config = dict(
    encoder_arch='conformer',
    model='encoder-decoder audio transcriber',
    dataset='read English sentences (LibriTTS-R)',
    time_shift_ms=100,
    vocab_size=8027,
    encoder_norm='layernorm',
    encoder_inner_norm=False,
    encoder_experts_per_token=2,
    decoder_layers=6,
    decoder_bias='qkv',
    decoder_parallel_block=False,
    residual_init='scaled_by_depth',
    lr=0.0014,
    adamw_lr_other_params=0.0023,
    adamw_weight_decay_other_params=0,
)
Rows from block 3 of the audio encoder, named by matrix and row number. Rows with one number belong to one attention dimension. Each number is 128 + 24 x the weight over its row's rms, rounded and kept within 0 to 255. All counts start at 0. Numbers have three digits each. After the name is the row's rms in percent of the matrix's.
# v: attention query, key and value (stacked) (encoder.blocks.3.attn.qkv.weight, 384x128, the v third), inputs 0-127
# proj: attention output (encoder.blocks.3.attn.proj.weight, 128x128, transposed), outputs 0-127
v.26 117:141106135127143123143142137109100112153151128142083170153158124104115112151132153133145139137115132133092107109097102129077093107148124123142134117138179153145106120087085130123177131101083139111149160077128151130100116108101110110095122163113107122114121106125134126125158112142131131146150127143073138098094173164169166160124145121117113097132135149135085165134130165106185151156097
v.27 116:071143143172159116134121159113149148097116159116139185108113138084115180108089105097149099135134138106123119120104144137112144163113139139146138102159148114133104112128114148113081106151127180141120148108133096119138109153123123147110135153115088175123097150162121145164179124111113126160093141133099133140093098128101159121130157144122166122138096118140139114147091076097152159133119
v.28 115:177130128100134152146115176116129112105084128109151153149120109122156140128093101138090122112112166093110146169111144135159111172141167102154182106141139149121160116110136150109079100116103118109080121119139144133144092143141102141103143167111092133117091151121122117140169099091161126111131152157127136153105146096091102131187092145123118115135100079147124143138110115098133135125113
v.29 124:163126112124126150076132094119128111118139085101126177106097084134166138131102120152134111130117139156154122136124149134100144204120148114169115162116120150074189112125150156143139131099210148099118129129107146106115131113150109174096132135127108166106122118112134104105122145125154165117126130099126121149126174107125108121131154135131132156094117152121127111148126130146146084099101
v.30 098:086109142109143119144174120138166152119135156081142093165210113183116114139162065111141125104107116122125154143168118124128142137121120162112087153156132091128138102147096083130109166160126172125112105104119120141127129121107090121101144129142112157084166147130140113154112141124116145114115140117118131093168120149098137136099138151160135099145107142121084114114124106114140105147138
v.31 138:065121100178113107135120114162057184152114124140120093134116121141161116153116146138117138111123096116118152137121099126134124128125161135162146145126121109133095137091118121136145168112170147128140094123139157157148167113078114184138121109158111104137125154112124120157096136169124133122167090128075144109129149137141115106131129080149152162114102124158097118135135138108152112082110
v.32 082:152129123154117092132128176127097136111147164121097121107125145123169095108088129090147156105121169107116138117113123114152101167156140121114127154158167147152159107134094108127155110083116137136097134129085163122177142123122122089120094106144111093110102122156138138107178153157151145121114121134153124108086149145072160108082090082154119132121130119160160115126155143126161143136116
v.33 088:088115094118141129146103097144094121126076152097170110083129140093160130136138152101096120149089156113130120147133126113141130130105169115142154110144061140203094118139143117136140117157110116117128141096153110168131129116123122144090109164123165139130105123149093092133142092128083105178142161147140145143152139119140127131161095147105112109162157131144116108102146134089157152125123
v.34 096:088173119114135145138152127105092070130130140090069132139098123111117172136101153094128115133120132123117141121109116104105124155164125138140160124108122100133157090078166153168143140127128161087127124150160141132124116092169127129146113110126150125130073123125103147102131100116182139147128123166078164114094140106128140133164082113154105151136122121153149147158118159143101120153160
v.35 081:135091139136144092118143112139123165137111166101104091115111111116137127125115131099113132102140107111155150126154156114147146152120100150120144150111095141177097124129139152157136106123119156141165140119178176129130166123170137123132148170150108118087120148131162161073125085173156135088107141139165143161157181136112122106126109121146098173138176125108128144108117123158134131121071
v.36 078:170145129113167110087130114105116158134118148139153128112116114115119127152165143158125104125142162141121151132138160143085119090167100124141103186139111151119110180116107178123099165147154108164138134127121140120131156142182136102099152166163119125131107099126174153157118150151174109124119081120157113155109144111127155124116127124146114138064140110157127114124086090149103135153129
v.37 094:186128135159127118108103159147131127159139136160115198129137143160097159123133149115159140110121093163132141098125147125114154119178134127158139132112131095129125165133165111158115119146107146130135151153106140102137158089148158130145082094117165147135121141169102138097152131120158160125163124186134131073089135134110149105136127067160112149140141106113133104091129105153119146148103
v.38 084:118148077147106105133107080152161135131111118132085112176122111129108126115163128102130130154108143150132103098147085119117126082107157143166160150103101138098108076151144124126140141143156120137091138095157091149068137118127152094112161145089108158128152162176136144132138122149160136127099130115129102140124131081143115109146122121110124161167149131125139133189137124153170158129127
v.39 091:132151141104174144156149161124094108114119153163085141156161138121177105155133133123129157145167160079129105114125149117108117091173140153106104092132156158095126114160125105107167101126162110128109173105107109107153129159122147110099108134173149136158141147104107141167147123151128130125137131133105113123079142128136118133104129106173100068146116099122109103154143145111094097147137
v.40 085:109125160150142142180165104167095127128155136144114088095113161157110106151123109139156157082108155149156136156138095137108111086135109121142121114102158151121141117100142102105108136146135119162157107123157135131136135096172146179115148093172119123167138138097151135125130133120151125105105154091132109162085127144162123132086131128148161107148160110092111109077156135103095154119159
v.41 080:091124159113126114115157093123142135144083157120170120143146112112151103165159134147115141124115089117143130138080174117154147113146157062111129154143125125160086146067079111161125139124095169105106138157105132160112160128117111154118141127138107150102096109139112119135123133091129122153116112164115119136147141079167111117146164150152143110130144146119122148100121169175116099098141
v.42 084:142122124132135150115146126164092136108120114129128123130137157147169090142080115102155117119145160145106153105117119090114123133171170102147113138132150131134135114115105117168174163136166132141098128153124155098145137118119142137083150130153104147148105151108127104118124118098096140121116158146135177127093162088117131142089141123122174123207093156104111162104110141088126083093096
v.43 091:146091144124089189138103122157116073091120134141133159145101096107113063153123090124126115125119121171081127154107124122167098156130138130153118103106079153114160086117146137140162178149173105154154143134136140141146122141108147138115125135080137161088093097145139122080147117125151139141115154123124131133134107148095092120156137108142151134094128137127159146146142094131116144124143
v.44 084:104187152103139111109134147136093147140108170088108098158130110132151084134109123155086143159101154091126104134130139135143120142105102153103139139156097144097166119115160170136154101129101087146152150131168106164113125105119157131156156113102144099135109153150139161145145092109102128145085106094153136146107145144094123138098138144105156136174182145142130121123091126110133145155099
v.45 088:154149124148144113139154114139160066097123100118099155111094171127129172094070117163123162099103101138101133135122128131121134108096178131151122124099081138152160147138167099181112162125115159125147155140091123125082120124158134175168107123090131158128089141114100114168106144143122131157111144147137106115163125104111141134147134117126131114126122145116131109116168153141085105115140
v.46 087:081130161099128088115153151117106173125094153107104080080130107147152158135118157149159130130109124160147164098102138107161168089121128146171136116123129149106137162128157158123129131110140150110138113133126116142155141178126099132142134149145170145142134147081104078147107126092099090153153130112141127121161172134144108149151085132144094121112150103161103138155131113107163150130153
v.47 092:111140156182118133160179104097121143134100112104080110109112135104151115133095115128162176134125139126161166128156151133139148115070126085119123140125124055152136167150146122130113126158153164112141131132121128148156183124152107136144141138170183131116126114112110119112115164169110130090114125108089141151162149143132139147154115072108103106145135119125143113134151124151145097138119
v.48 094:137147143146094135120114119128082085152087116114146079135085117097166133165148126142159092124157136110132137139142138097136081122173086151154161155114128147151137144134141130111141129115138152148161123120083118111151129096158122127135110155090145140103122160163130130101108111172100126179125153126146101163110143078112106092115154180122123145093146117109107139152154081125153106121143
v.49 091:107099111104115116160126112115141094119132126143086151158085152152081163127092156140106108113118170130155134080127104096152123184153172120120092108143110128089098154138166102175135150144154118118130123138132137105144093174121148144139132149100102089167165146139101141137133170133107147114092113134116115127128122084144146113106154095114165129120114157115092123143113125128078134160125
v.50 082:142132134157126123117117134131134151088130112118097111151106144056102117132120098120144143159120131105118141115095145134120185137161154115158121178165135099157099157143125116121062100159090128119137126131100143149123137145179116130140155141173158120123109085108126097147119129134095113103105167103082105137134132143128156137194114106161119103165144141143080126134109164133110125114117
v.51 086:106099119136076149117093160101129146157129143129141141097086168126120108157188124166122104108134142158116118127132161123080121148136127162125138188129120157109143106125082137143083149092127157150151106135121121129145133093118125087118159079121081123118081135143100151127156135168141129106127154112107113175161099141132159140156128093137131155139155139159115137169157140119151110119133
v.52 085:142151138119120147123150168123130141099090134171155066097128164120135110176157106121109099087114097129130115123129131104120101111087100134132141127132181092158160139155131162118115114116122124159112078141070151112151153146116102165145142137146120137110159132136109108160110112130133120154151115102104118133179130190146091097143162108071150113150129128104130164144148132125145139128133
v.53 095:158144107111100158114087140094152124130128108122093138120129105133079099189097108114152142105121132138161093144084103117133132113111123134121107139102167133092196147114130111157162108133112111129093123121138141080109162101123178156110118080132105110112136129139144170150143152097137112143131149127102124101119114174138132093089089113120125124125133136165173136106112156175114138154140
v.54 088:148090126068125125159115156135114123123106134094144136160142142135116139095098091145128173097111152133125134118128108135129128113098141117148112091168102074140109109102078135076124124128120124108130158117147148107155105144111157113153112181146111126109113132108120097150105132158142103143124153120095159149120117107140118086106088105115092149141154184081117151172084129166140147147156
v.55 089:102140115106128139172120143158148105136117139119115138077110153132109144130124070110146157076116131138115092131141092127134159106100149121136118117129120111110143100146130123151107135162086121117142103099114151117152119077099145137153145091134143118091085120141092099159122137145185091146122171171107121149183113101166139127155117127150080086143136131166120149113137158157111144140092
v.56 086:118117149127141123166153110125121095137094140180118113170145137101123143100130133132153090108125114116114118107180123153137125084113120095127144099130085113128091134167154105106117119128127151173117138111067094110142137147148153119167131180120149157133102154135154136157127129156126145114116138158117122151142127097088113147129159099130162105070120097112127172168114147107179118167098
v.57 092:108148136127120132143132141108176171170142146161150097105147130073105147150128159125140091113163151086138083112090105123159151159107130115132127143096134148132136121161102169127132141119089140088166125111153123110117120135111179125123119115084128148110141121180156161136158167123131157152137134125111091131124113114115114111173111119140124132079168099131111130132149109071083132160122
v.58 084:140117154114120105107171143137171140124129107127160123153195110126166145111140153158103108101141131144127098148087103136090119138166118118126107139181123081144098106100124127087116154119136111171133122136143093133128120163149117068148109131112133150141143126120089137099112114080124175132155126123159161092095170123149158140144162122130107117097120101108114129135162150121165115129174
v.59 093:122131118131155094139099134131120137110137094136159169147114101099083115123156126156117110144096133139157132134136125143121161119104122110106135184113174149089166157131147129128117127138121082098143080126141122115167150108151121114098153105161103116154132104112159120144131153106125085128127157117108090175171080119118095137112138079146111112128173100148141094090101108157080138116103
v.60 096:128174138141125154118157126137133119139121152119132143121106147115138148124170118068140138071148122124105152117108120150119125094161125164141153147155131105131088139117139124141101162137147147153152133108164114140087124108094097135104129202119089118080147136116157134105155100165099131090122157144122125137082120107126108131167139164142126119127094126069113184163104139124168122149116
v.61 088:151159138128120130072073090104100154156120097114135102145128082132146116124110097171121121197150178156115119094133125122132150119122101114137089148132130157123170134161130151134096102088132115124124101140123095136111108136127165171143144144142134154162166140146132093120133141166100129154095129100131132136102150095097110142125125131141172119145166138121160107092102113144114084154106
v.62 093:082161150136088113114128128104159135078079136099151140127079154144120159142090148124084135106158101119164142129123161137110133124126134139098133125154098108106120128112122156141082140121142129142129104157127123110089150138080157144124144100118124134114110146163120140154115134097105112156134172154132121108145110126148128145148151117078105099114075152152107179163153086146175125089136
v.63 093:119090161112137142148124104125138107125101151126095150155131108130080145149114150112139119108118143091130159147116136086148168122123160132131106097132110121174126121142088104148127136157111097082147127139124142167093111138108158151136161138164173076101118170121150130120158097141133113118131175154124122130107124142097136134075115075159165129121080104151109147134128118172078096146132
v.64 091:142163135110103161180126108101144102142099177136156109164119105135159106124096110110156137144127150137118139081142144110149133130097065099164156138104161118142114156120105110151134105182103108117117149124091142154132119106115136116148106099158126084127095156123125084127102158083123127111143158176099131149144156139148095137090167115150114123152125153159153152141156136134143112107156
v.65 081:097123163173121161163129155130154172129131118122133074130109141134149083148130134183156110135144158152129136089085110121115114125106101117124115119122128119113116137155095138134112121140104106127122139146149122123154130130145167142142157101171115153111136133127110162159159098136101132111159085093124092162156143145097146103139144085103174100158166156166174142158163149103084126142133
v.66 096:132084132092163127182145152116160105148147084108161132131132106122114110093140098082159174146135143110132175137100117142157124161147132101141096124157186113101135130118130149160120160119133098167164158144121107134146123122132125169166136084129163127128135130110101132098133124104122119143101156145129176124099094130128121179115108131164104163151151097124115115129130159144116098088151
v.67 097:135084115136137115113155147152113105120139113131152109138144184132137152083189173159113119101144110158126076127156121127116124111131152121106179085114137115121076170156145128115140119148147125156138150144117123160077110169103154141148101137097108072130137155118140147097106118124144131104119101163179111146118124169154125117081133101153132130133086115127145112117107160143160123127138
v.68 100:134133125130143153123149095122158128142106125098119097101159117152098129129053150137108138155139165107108184102138127130143114109130099117143083164137120122157151108163148097127140135162126144076138134155136140109117108131114155165093125086152141128166132101112138101086125135127096138154098100105141174190161146128088128125090143142109108156143129099153165137111153105132126085123114
v.69 096:118171090131116105127114115129178128119151134103106083115142144134117139095106113175095134139108155147123092124139147117116144166141127157146074130109099150146137136199144122146131092161139107107141109096149095133150096134115108095117130077093147120114123098137132166136160114112115099118120139113134136146162096153128095163095158167121149098141157079100123136104092113109088108145117
v.70 101:146142115129113107123141116146149121127161137121094163161070093158145132166133074140114139148104122109119128136098114156133097149136161164089150119135115108114100141141083083132181157131132174105124125126131110112140098115077111119122110113147088114134120115131129108174156159131107119137099130109083121100157164149075147108176141095145143116111112130130123099134146128147122126169185
v.71 102:118134149074109145151162151124147113129132135105101141111125084139132138127156103106140151133122128141149125157117088159135106098110166140114156138164161117124089116112099169133074109116141127189155132166105148086111157119130110166148126087180089119142160148121092160117157106146098123147097135110100152145094113090143129109126128155159109095105128114111168119152141165143142149129106
v.72 099:158147166124143139098161114145138109154137162126135082119148104111104129148141110166100114110112134185103103076053174116129139099148095141157099119136126141099103107151149102165158152109131100169146132150091138118126131142170104111109112096135157097158160085143127099132128131121118109135143120114126117149113160123159095131092141120151115083160142163104090121139128115112097137117119
v.73 092:106123103126162080121154112171148111153139153140133184119146137155125116101102146101156168143123148121111178140098158100145171139131132109093103140132134113147106121093112173106134129116111103155097118092091135126149146126096112179150112108163114119117176152119118126122134137111106104138119097108078168097144126166118099123141109142138156141167114098105134133116081102147144130146183
v.74 090:123145131137139127105152086171119129160116131109121089155112173168123114109088161098075103137151109091144144117099088125099133108097154124132086126108113089099092127134091095109111119110105119144135142168126148100104085139118129111123150094119139152144131120127141164124098114168139099153127091157119147127129113120159150125110152164113076176147082159094158101098141138136137109118125
v.75 085:105168136148151129098100116153139130140121124138151141125136110163108128193163119153112118149109089154133123138154139117139169174108104167145151109124082150127168108137127132156089140117130129082148100093132153154136182146141110174140098121138134127134098166149185128145117155154104142147134177132164144129102142078114114104154124152124120104101096153160135105143117101115122148130088
v.76 097:114108098144138157151144141086193109125122126115116128131079130141079098163100096160147145116122163132114142111104102143136127159151142106168119120121181103095173122148144132155149095158117137163172104118158109132146145118134132158105136089121173137138146105148096125130108128132120172093120091137133156103087131144114115119159148134097130121114172135091109158128133087100166125130103
v.77 094:138102102114169104127162117143112108132118129125137146154127183157099128121086134126101125158141173073163162121143129161105128135144130111109120130111152103100105135120078112102160103171111160126158107167101125135129086105115144124153097128092121126172156096152132137138082162103122157117098105128113140113150124092119141144112144124116125166198142143121125100137091123123154103177132
proj.26 128:142140153161105157158096089132112153058099161148156130117108110138132132128152133090126150113124142126193117101100181144105170147148109167129101153123065096106163113120137137111101130200140176142131144132136134150170143119110126165139102112156095112117160109159113108129154120124126134115110123096146114118117123111106160094118090108146101145112121136135161125138106138127117115130140
proj.27 120:168113166105142107150140103130048108081155144127089114119146126139152114125160111152125124107125070135132122114143119120164165135095147124092126143107116134153107162124123096118147147160165119147112091138132155138140180111130156129139152137151151096144136128108121082149124131095128133109143140134145141099117170148149121187108127090132105146134148089126105139131115150178083097086124
proj.28 115:118095115174126112107133127151116134101140117118069103085153110142116110119141144141128138105137091083144112111159113112091165130102132186106125152127142123153104161142127124107128133115172123144132065093105152129124156134107173105142163131153159121162145145150153085114142131177107165118080148096147109124116126143126124126095127084123123154137176140140138087143116172162124104110125
proj.29 134:079109092100153086153094119128150150112127187134095135140126151102098125154129143153144122126090081130084145113134102126151157140092144177079151119187116131155102162142094142109126133102089117114139135089120085106138142122116142124156148150116111126156114199103128159132125122142096119153099123155113147109149096136112141159147141120105115130133149152145123131111092136137128166157132
proj.30 103:137107099133181141147112109117113125131122089131128131075086133082125138120128193153162115134146144100173098105098137156128106164118113095136144133081141115137114128107174118112116124150141109098133167177155123115112109096165141111171131097114110113124104085138136123107094127128090110110178099118140130151097156119160148122150148154123116162130135112129173149107141110153129153108090
proj.31 139:138188151135144148141152110091203101112127130142097158096135140119125110121120136158132114092106144126122089094116143160133104157129096092142088128139080144111166121155139127110125126156104106128098162125161098135097113132117106143134135136122149155154127082143118130135158100136078096122085136113129124176143123127154156150132112151093099149126146129109151142104106132177063127141149
proj.32 081:082130131111106126142163090144150104124141128147147153148115101158121140129150162164132108148143127161155126116117145162114133100093145165175132134162084110090137155099159116123081136158163106120111129123131127111107151146107098119138124104130124170104150134117161100131095085090121104103160152097143168119145091102133115150145161175100122115126137098084096157126126161087106119155160
proj.33 080:149135166128126124114111174061162119118152119160080139174087118133092159150109097134172097115145136069122119117132126138158171114119090146093155141129146123093138123128112124118148131109145129142114081129115118094143128129157137118150142110109091103139155137142179147145140161114162104071146123122088137112157117129124123145116118105165090135120082145122168117102110152148153127111115
proj.34 102:166092166143106126127133133147151211077135154150169141149127139104127110110129106146126118122132118127107103137138149122151126115125111132112102136144109165124073172170122125085103109105146119160137121081109123102169116152120131111119125169103113116152163160109164090172155162161098140120112111136149132163123108156097132139121165123094107122126097102121105087124122124084136122149141
proj.35 073:126142124126123137143123154134153097103154108155146118138073185150123098101105133177138105111135130125157106125117120147107126097131135183174115130112105099084158134127131101119128140116106113105129126159079105132135124124095144136166124109123116126160103133139101143143146173136117135175173107101087112122104090143135110163131112170107150094112121176136173141105088134133125171103176
proj.36 076:115168143129087139159142127124126097122111114123108105131163170158142091072124119140114163163109095130118148107133118111119144137141145172135145101132183107118136064148141112124151119137105130108135151123148115148146101161073143111147130092117113120125097120121082131100118144146121148101142111101110131153123102127132127106067134140155153153139180141108148173176135154110088146080137
proj.37 088:107149119130142146140155123119144110098105131090164071145116152103144131105140108163106138141099109154140121156099127142118122135072099154144100078138098172124167116099126169130134131119128116129137118117171105155120108150102104115114174164115092125143140136119149106165113137141109128113078124128154183184121151141168079141154137130108131107143151136145090152149150128097107088146155
proj.38 085:156130189119144124109103168131079123127144124120150137143140136133132156127095108102133122105123101103184125147124139134148126140163096089107113088131148168148159186116102174153112098138076124122127110160106105117146185118127158134146088102153139109140119101147115107115150158144113115141170108160139145115111116163077127140095134145137144144110112122135104103113180113106106148144159
proj.39 084:125121136170079139118134119161151139167156088145120141083131088110095129110175137116158111137098142174134155120123106145128135111101130138144129194147092156139152119081136125185101143154123150104143106155078140143128169161105105122137133105112115103063130114150124140112114126142140147121131125106119177122132124079109133132166149105084123187115124141143143126121116130109137105131124
proj.40 071:152151111115116123097119137126120098140127118118127174114139113128159125105110134130153115207151106123131168132127119130146143115124128145119161132129077078165126119160130127148113131121106132107132111182090135132137123157064120117125120143116184111141120123124119121107113137138090184180136088178105131112135136131142121127130125102084103123131112121144195089162094156139095153101102
proj.41 074:144138094100114133183094124117141099129144121132124134177098127105124154088125113105138102126120158139130121131171152088142138170123145181155137125097140131113158137159191182060156126118157105152148117137123111119119078114116150109140122147131131129132146108141111146119122122142144112116154123125132114121094088153121119114134070129123126111123120127133164103138121120068176187132091
proj.42 079:131175119115138136151138089144100107123144112123118166143118104122114158092149122138120171124107107111153132121128133147139127086077117155132126133106121120144143147101159135085101099111096118104159138167155136148090108154134078157125077143143168111123159121133132136150122132118166127144130101128128104151119103176191083165177102145134090103097140156164149100156117104140120129154152
proj.43 095:132093119125163094126104140122121173127147130076131135124153117157132157084124132157121125091140121118138127122151100128122183099159116102109139144137189089121086139172127140111096095125131171105097124139156156161086130091160085123138110145133127085135121158105057139170121098136119139149112134136129125122140114139132124158116125160167130112165115143105105119100093114126163132161155
proj.44 076:156103126127101126092150133137152110149167087161137143129123115132147134125130122130170117073121166118119171115152137113081123112179100151088167098089125119120132143150102114134138121135194127109138136138111163095105144134168102111123128186175113121111122141095112103124155137128136142086171160149090094111134125139142137109152112124147135126071091134122145109126113110159152144097150
proj.45 080:116133170166136155096141159105115158131108161129159133152166094121132119163115109069121082143117113127128090129126131132180111153120047114129154108157141137124101135148115166079116110115119098141097096127176165126123129107132100110097127141124148123102121124159171102132118088138153129093120135140124154136112139196123130128140133116087129143143121129137091141076120115127117131156145
proj.46 088:153175128164101140160126119105162104104100144160145133157142128094070102140150107100147089112133097099099092123136116147110150144133127133146127120164125155150135085144100143141128128131089134174136129079095151105117114120123181139097103085106146131110126109131175126131166165125143172119108122148084153174095095125123143128090124114127126156119124160157140141141137140140096098093119
proj.47 091:116144107135120102082106144117157122121162159197146141172113115172127177176121143139145119136117087146114062134117118128121073164097139123152136130125069171132151135129091129100120112135113116127134128117133103102135122114124144142091116167121097139119151146143155153160139106105149131150130136128125155110110120087138104155134128134149104156115123168165122154083088132091134145114164
proj.48 084:134103139157155123125118181124133189065158155189168157132144139162138118127105108084125138114136111142095128082133126147132158121125145097124076071138127152129129134132120120146127105142132103087104119111146096152126152185120077120142132121154122099106101115096125113141186129092157129128171122107127118125125109159158120155128109105158097113141151131112118112129114151128114123118096
proj.49 094:132132131173151136066151138135123163117127136113125124100123113127136139153137102150120144088110121141134139201101119129167140130108116138105176154115115156156129123109084100106085096140120073155090104115137144175124138091122123162154103101152161145144104114108144112131127065150125115114149135155130174108149084205104123145118107132127165121143139117151124135112137125131126121117137
proj.50 079:117163149103130105084101155157149100197109115146123169120123176150149149128108152146110116144106114108142120151160112095085068143125093127113126116127102145116127080144107150128147128117117133125120103162139105127105072125118164137106124152093072136102120118145126142108130119093170155107166158121152139160117150088115130134116136117100158137105099165130157142155152145108154151158129
proj.51 080:146097168109165093137177081123124140087131166098140074176132144153141129092082161112123125175138168097139096124137133133153138120137143097120136070125142116131090159152126173137149126174082110115126121146156126111141123111109135132135110137095152134155138176122166082092121148129136133131132116145140137083096125132127125113123124125142117103119095122076147148115126102101124095137127
proj.52 089:147114095170121153123100082105149092128169152166119165148122136159135122102118149125108107192181164104128112134125147147114124133153116084148109121126092117105137124113134106152150152128145138113095158167135104177146118139161141118117141140115148151148089130105130156103103135110120136099159157105147176143078126070112127104134123136095134120116133133123127110137134136123120066099079
proj.53 083:123132112130120165138170107173101133140124143078136122147124102156148146111156145109095142125161122136103173123114155124122104140094135112122147138178070135135102110116102150124116146107162155119120166141124120181138136152114057115122136168110162131136097159150090068112117110176105141106095129146150148171162134147115114118120143105129148127117115138092119128156136091086110109120143
proj.54 095:094137151170136147089145130108134153121147091119144088122121109136115104123144125148066131121123072114177108144128118124120128141133111159125158145105139161130115119155160136177101141144141107177095104112113120124117140145122115127068151121123134091152129110176170124104135146127085138136103125124128117122130133129132117163153155149155171109090125082134169132076176105084146129138158
proj.55 088:162095146172150120082135106074112101115123147104141111182149122147111118119083158161142084182152115084178117134112135122131128148132101140093164143130128112115113159115099130114138126134136133139100127142129131136122118172117120114125115195097135135129135139128155141140110138133075135114123128133147133122119146160071120140169164132077140148147103130101182130127122166118146104090151
proj.56 079:147130142149157143100083120103170139113167160136129150077123120143142164166110099126122138132106130139153110113127090134116127139119158112116123125108140128147165162111137119142092107127111089104131088100161164138103123104134141162132168064138086143146137083133129136128124082092141135138120128068142135104113117149136098137113133127097142178137158122141143098051166129143110116113146
proj.57 080:142093139125158110132121137145110071060103107099129099123138098147101127118102111104085124119092158157103159141125162092127124110129128136114133111149150107125148143108128113168140091114146117141111112143108141180111130101161069143140143151138127154154129143102097110136135103163174136112123147125142123076148123164134145115078152136153155182175102123101120130120108115176121126118131
proj.58 078:110124128099133138125127129109131164141117093127119116072083129084102099133161130092119130139096188136141115128118164116176145150112147136121106110115148170113168123115162137151133110154101120092161130116103136119156134093083150162110143140137086149147159099109181129158139098146169095115129100107133112140120108105079159105105114152126147133127149152140148115160149122136111152132068
proj.59 086:144159138128103163119134124115174094188122147113111117127130145153178152088095142120108095136168151150081105129127122107137099125142109105140160095120058100149128086147140127117157142100116135120123153161129093133075107081101130130124103162085136126129129142124079131144118110134112140134129106143107115143162178123124155128160143160119153149176107119131097165122136138107132114135156
proj.60 092:173039102133152110151102122143113141148146131128138108097149148105088105158113107150130121169110132127138116145139098111128155140127151117089073106116148134137108145131107134152169132111130088151111116137105127114169167169131148142174150067158129104116121141101102119137139158126138131155139121132116128132126131163114167145076168122125106108108135148188140091133150134108119139112094
proj.61 089:108147095120158111153131176162132104133131114170119126110170164142137164099132107109101176059093103105120143124139123108086119142134135096139138116081153149164125138128108151120151113137084122125157124126160124155090122150157088109106096133158110132094116096118099128130129101079181166098152115159119095123164134152158143137137089145133141124162125172134126138137119127121119156133141
proj.62 091:201058116124178142164108104130094129150140163138096107141148124122107108168120135119157140149125133106095090117147140105153129143084116119132107128134132146173085137115102131128169125104113098152116130086121109141164126144172114141142145133158146117129128166086122102134135091163142144122136148120136132151125080116121137131138116130147128135139180105101114085075166150112111107153111
proj.63 093:111115098139144121105113106138128143131131124089116093148118143127153135153109148190127146101149093125131141129136120141143053101115116118125149157117128115098137136122140151149148106096146091131081083130176112122112110118116099130155139123123111173146134134106093111084128151161141158164099105111115122113172117136137089152151122119082113134141135144140141144121124146118230166117144
proj.64 082:144100096113119120108150109154123132097157117141116154098149114110114128132148115118167084133111172133112099166093123136103149125109210132120147143133079144119118086124152149102149159077154136124128158131150130076144131160145123139116123163088156151151135126101141115129164152145118128139113127103114128131094096178128174121178087108132120131094127082123104119095145107088122123130129
proj.65 075:141137112089130099127158115140131127109157146155134155125172097126117155101129163074115134117113147108124144129175156112153136145176130114130157118112114165125109122160155150110139109130155132125113164164106133103151178110117088138106120097124129137148117137114162088122147155092159151116156157127084173091139094097135138089115094113122080143093121098082093124149106131095155103107123
proj.66 096:147166132139096113078137109147100133178117102106170087131155156138140133101136105120118120153134143144135140130141116112096147066111088190119139140085094118141112090121121115100153126157142148140078099155138142148084135168140135112095107172088100116077134085161144136127121148137154132102118093132144090133146166125134131142125132128108148114143134149120136123151117134128142170173119
proj.67 093:111172144128139155145139117076136133163135131088120165073089098140146105190133109091148163144115158066138188132112125142118136144129160126110114135119103113138165093069086099133149119153153131138117081128146148097143148090111138152117164131133135143114137095095125115163144157121099141165113158105127153137122147118109111122158157125121137117145114141132098115147112120122116160102122
proj.68 095:160159153137139128109102137156108155134130079143133144175137150100154106126156103145110115118098094158131107122146117135105111142112069136158143160112114173124125094132129145131086125073142103113088142122089110136128146133143061116126128124147157155130119147155104118144136096134175102101159124137118094134109110115156160154187074124149115135137133142108089158153101117109128156147151
proj.69 100:119093137096150113085176145147099112171095083141121149125127144135150126150083170084104104091140161120090127147121104125163103105113143102094180115158169135136111121101099123092148130117144112108105133166104128134111154136144103162141133154140116148130076147133099160142094128152130134156142149154131130115119128125120198115153141134162109125111094123125120140138126113169118176102116
proj.70 103:104135117161218159119137120143091140146103155103143115100139136074135156124095182124128100106165146155090093109129132116159101152110131062153140139142111124121131155110140126105102121154081141118079147138174137108133137125117160149122134143097134134134107161137161155093098078110132134149137132153147111145146117110116106132117151159111099108130129139099118157106119096131150103130113
proj.71 107:144156136168124108120108088144154112174132127141155121150149151126125118108139129081128131159147101133132159108152141113128133131147083122111071128126068103139201137111143130161164134137116158149158098124123108170127105149113130109140142142102139138090131100128188093118094156110161101112148107144184123164146153130112088112096159113081131163127139141129109115140121131105115123150116
proj.72 104:116167103166093118177118110125126120093103109113150146126150142125140098097159108086112128159111136089145181131154117140140125119161143156157171157130123130114172104121092156106137131121134128092131132152112147163132150131071141156133081143123116113119077122082087167145125132129146146116142149154116140110088100152086154152134098140100180126119137095129132138142092146113102106119153
proj.73 091:136127099168132171116108147104114125119111107122148114120113129122149150134192118168123080129107102160131093109149091136102120143138118178165141134086105147099159145176148063132164134127188111113124112172161169121099131109110145102135130154135158099117095097115139154083116130111128107142124145131143101172142152120117106148114149134107111142096153139124107153141128143115094111123097
proj.74 085:117138199147140108101140154110099110117153134161127155125136112109139105156104080153149153167096086142162097121147163136149077160090081121142123146149106126153155130123161159144142155114125102117119105085127124114116157105177113149122082132144131155120124119131116109120104079081122156117139161087148122121151121120127118125163108106176129137121144108123114134128121093091111148136170
proj.75 082:148080133103128135154135131087122135125141177104102104117157146091125108087100140139169139082148142114119147132113131148115117116164129087104119141117166119103109135144125134107126122119111130176141164156133158162127080162120134075127138151149158119188124120109075110115155135136135120116137121123119135147144118227118163149120136088116152140118136095126148094101121141123152107109137
proj.76 087:146157120075092086102144135181092158141153108149160141131168133132176128097148143145086115122089104161163136151141115121132133078116110145084140119110115164165096125115149172102114157126114127105111151156138137110128097156129087116134132169125117121117103139141120136169156125110152105146123118131115115125131111093129184181091118122132129128148125116174148118145110171136111130159111
proj.77 089:130157145138136180102105155123104137137113137144142164093136097091157150116113085136125158102093111175115068111141166109113113147094085154154137146107080120156126138114174124116116123123169088141098151097138158078111141137137106142120153143123126135131105163118136152118160083131101088099153122109147125111107140164132093115150139099171127112108163127135103134114155128128109156118159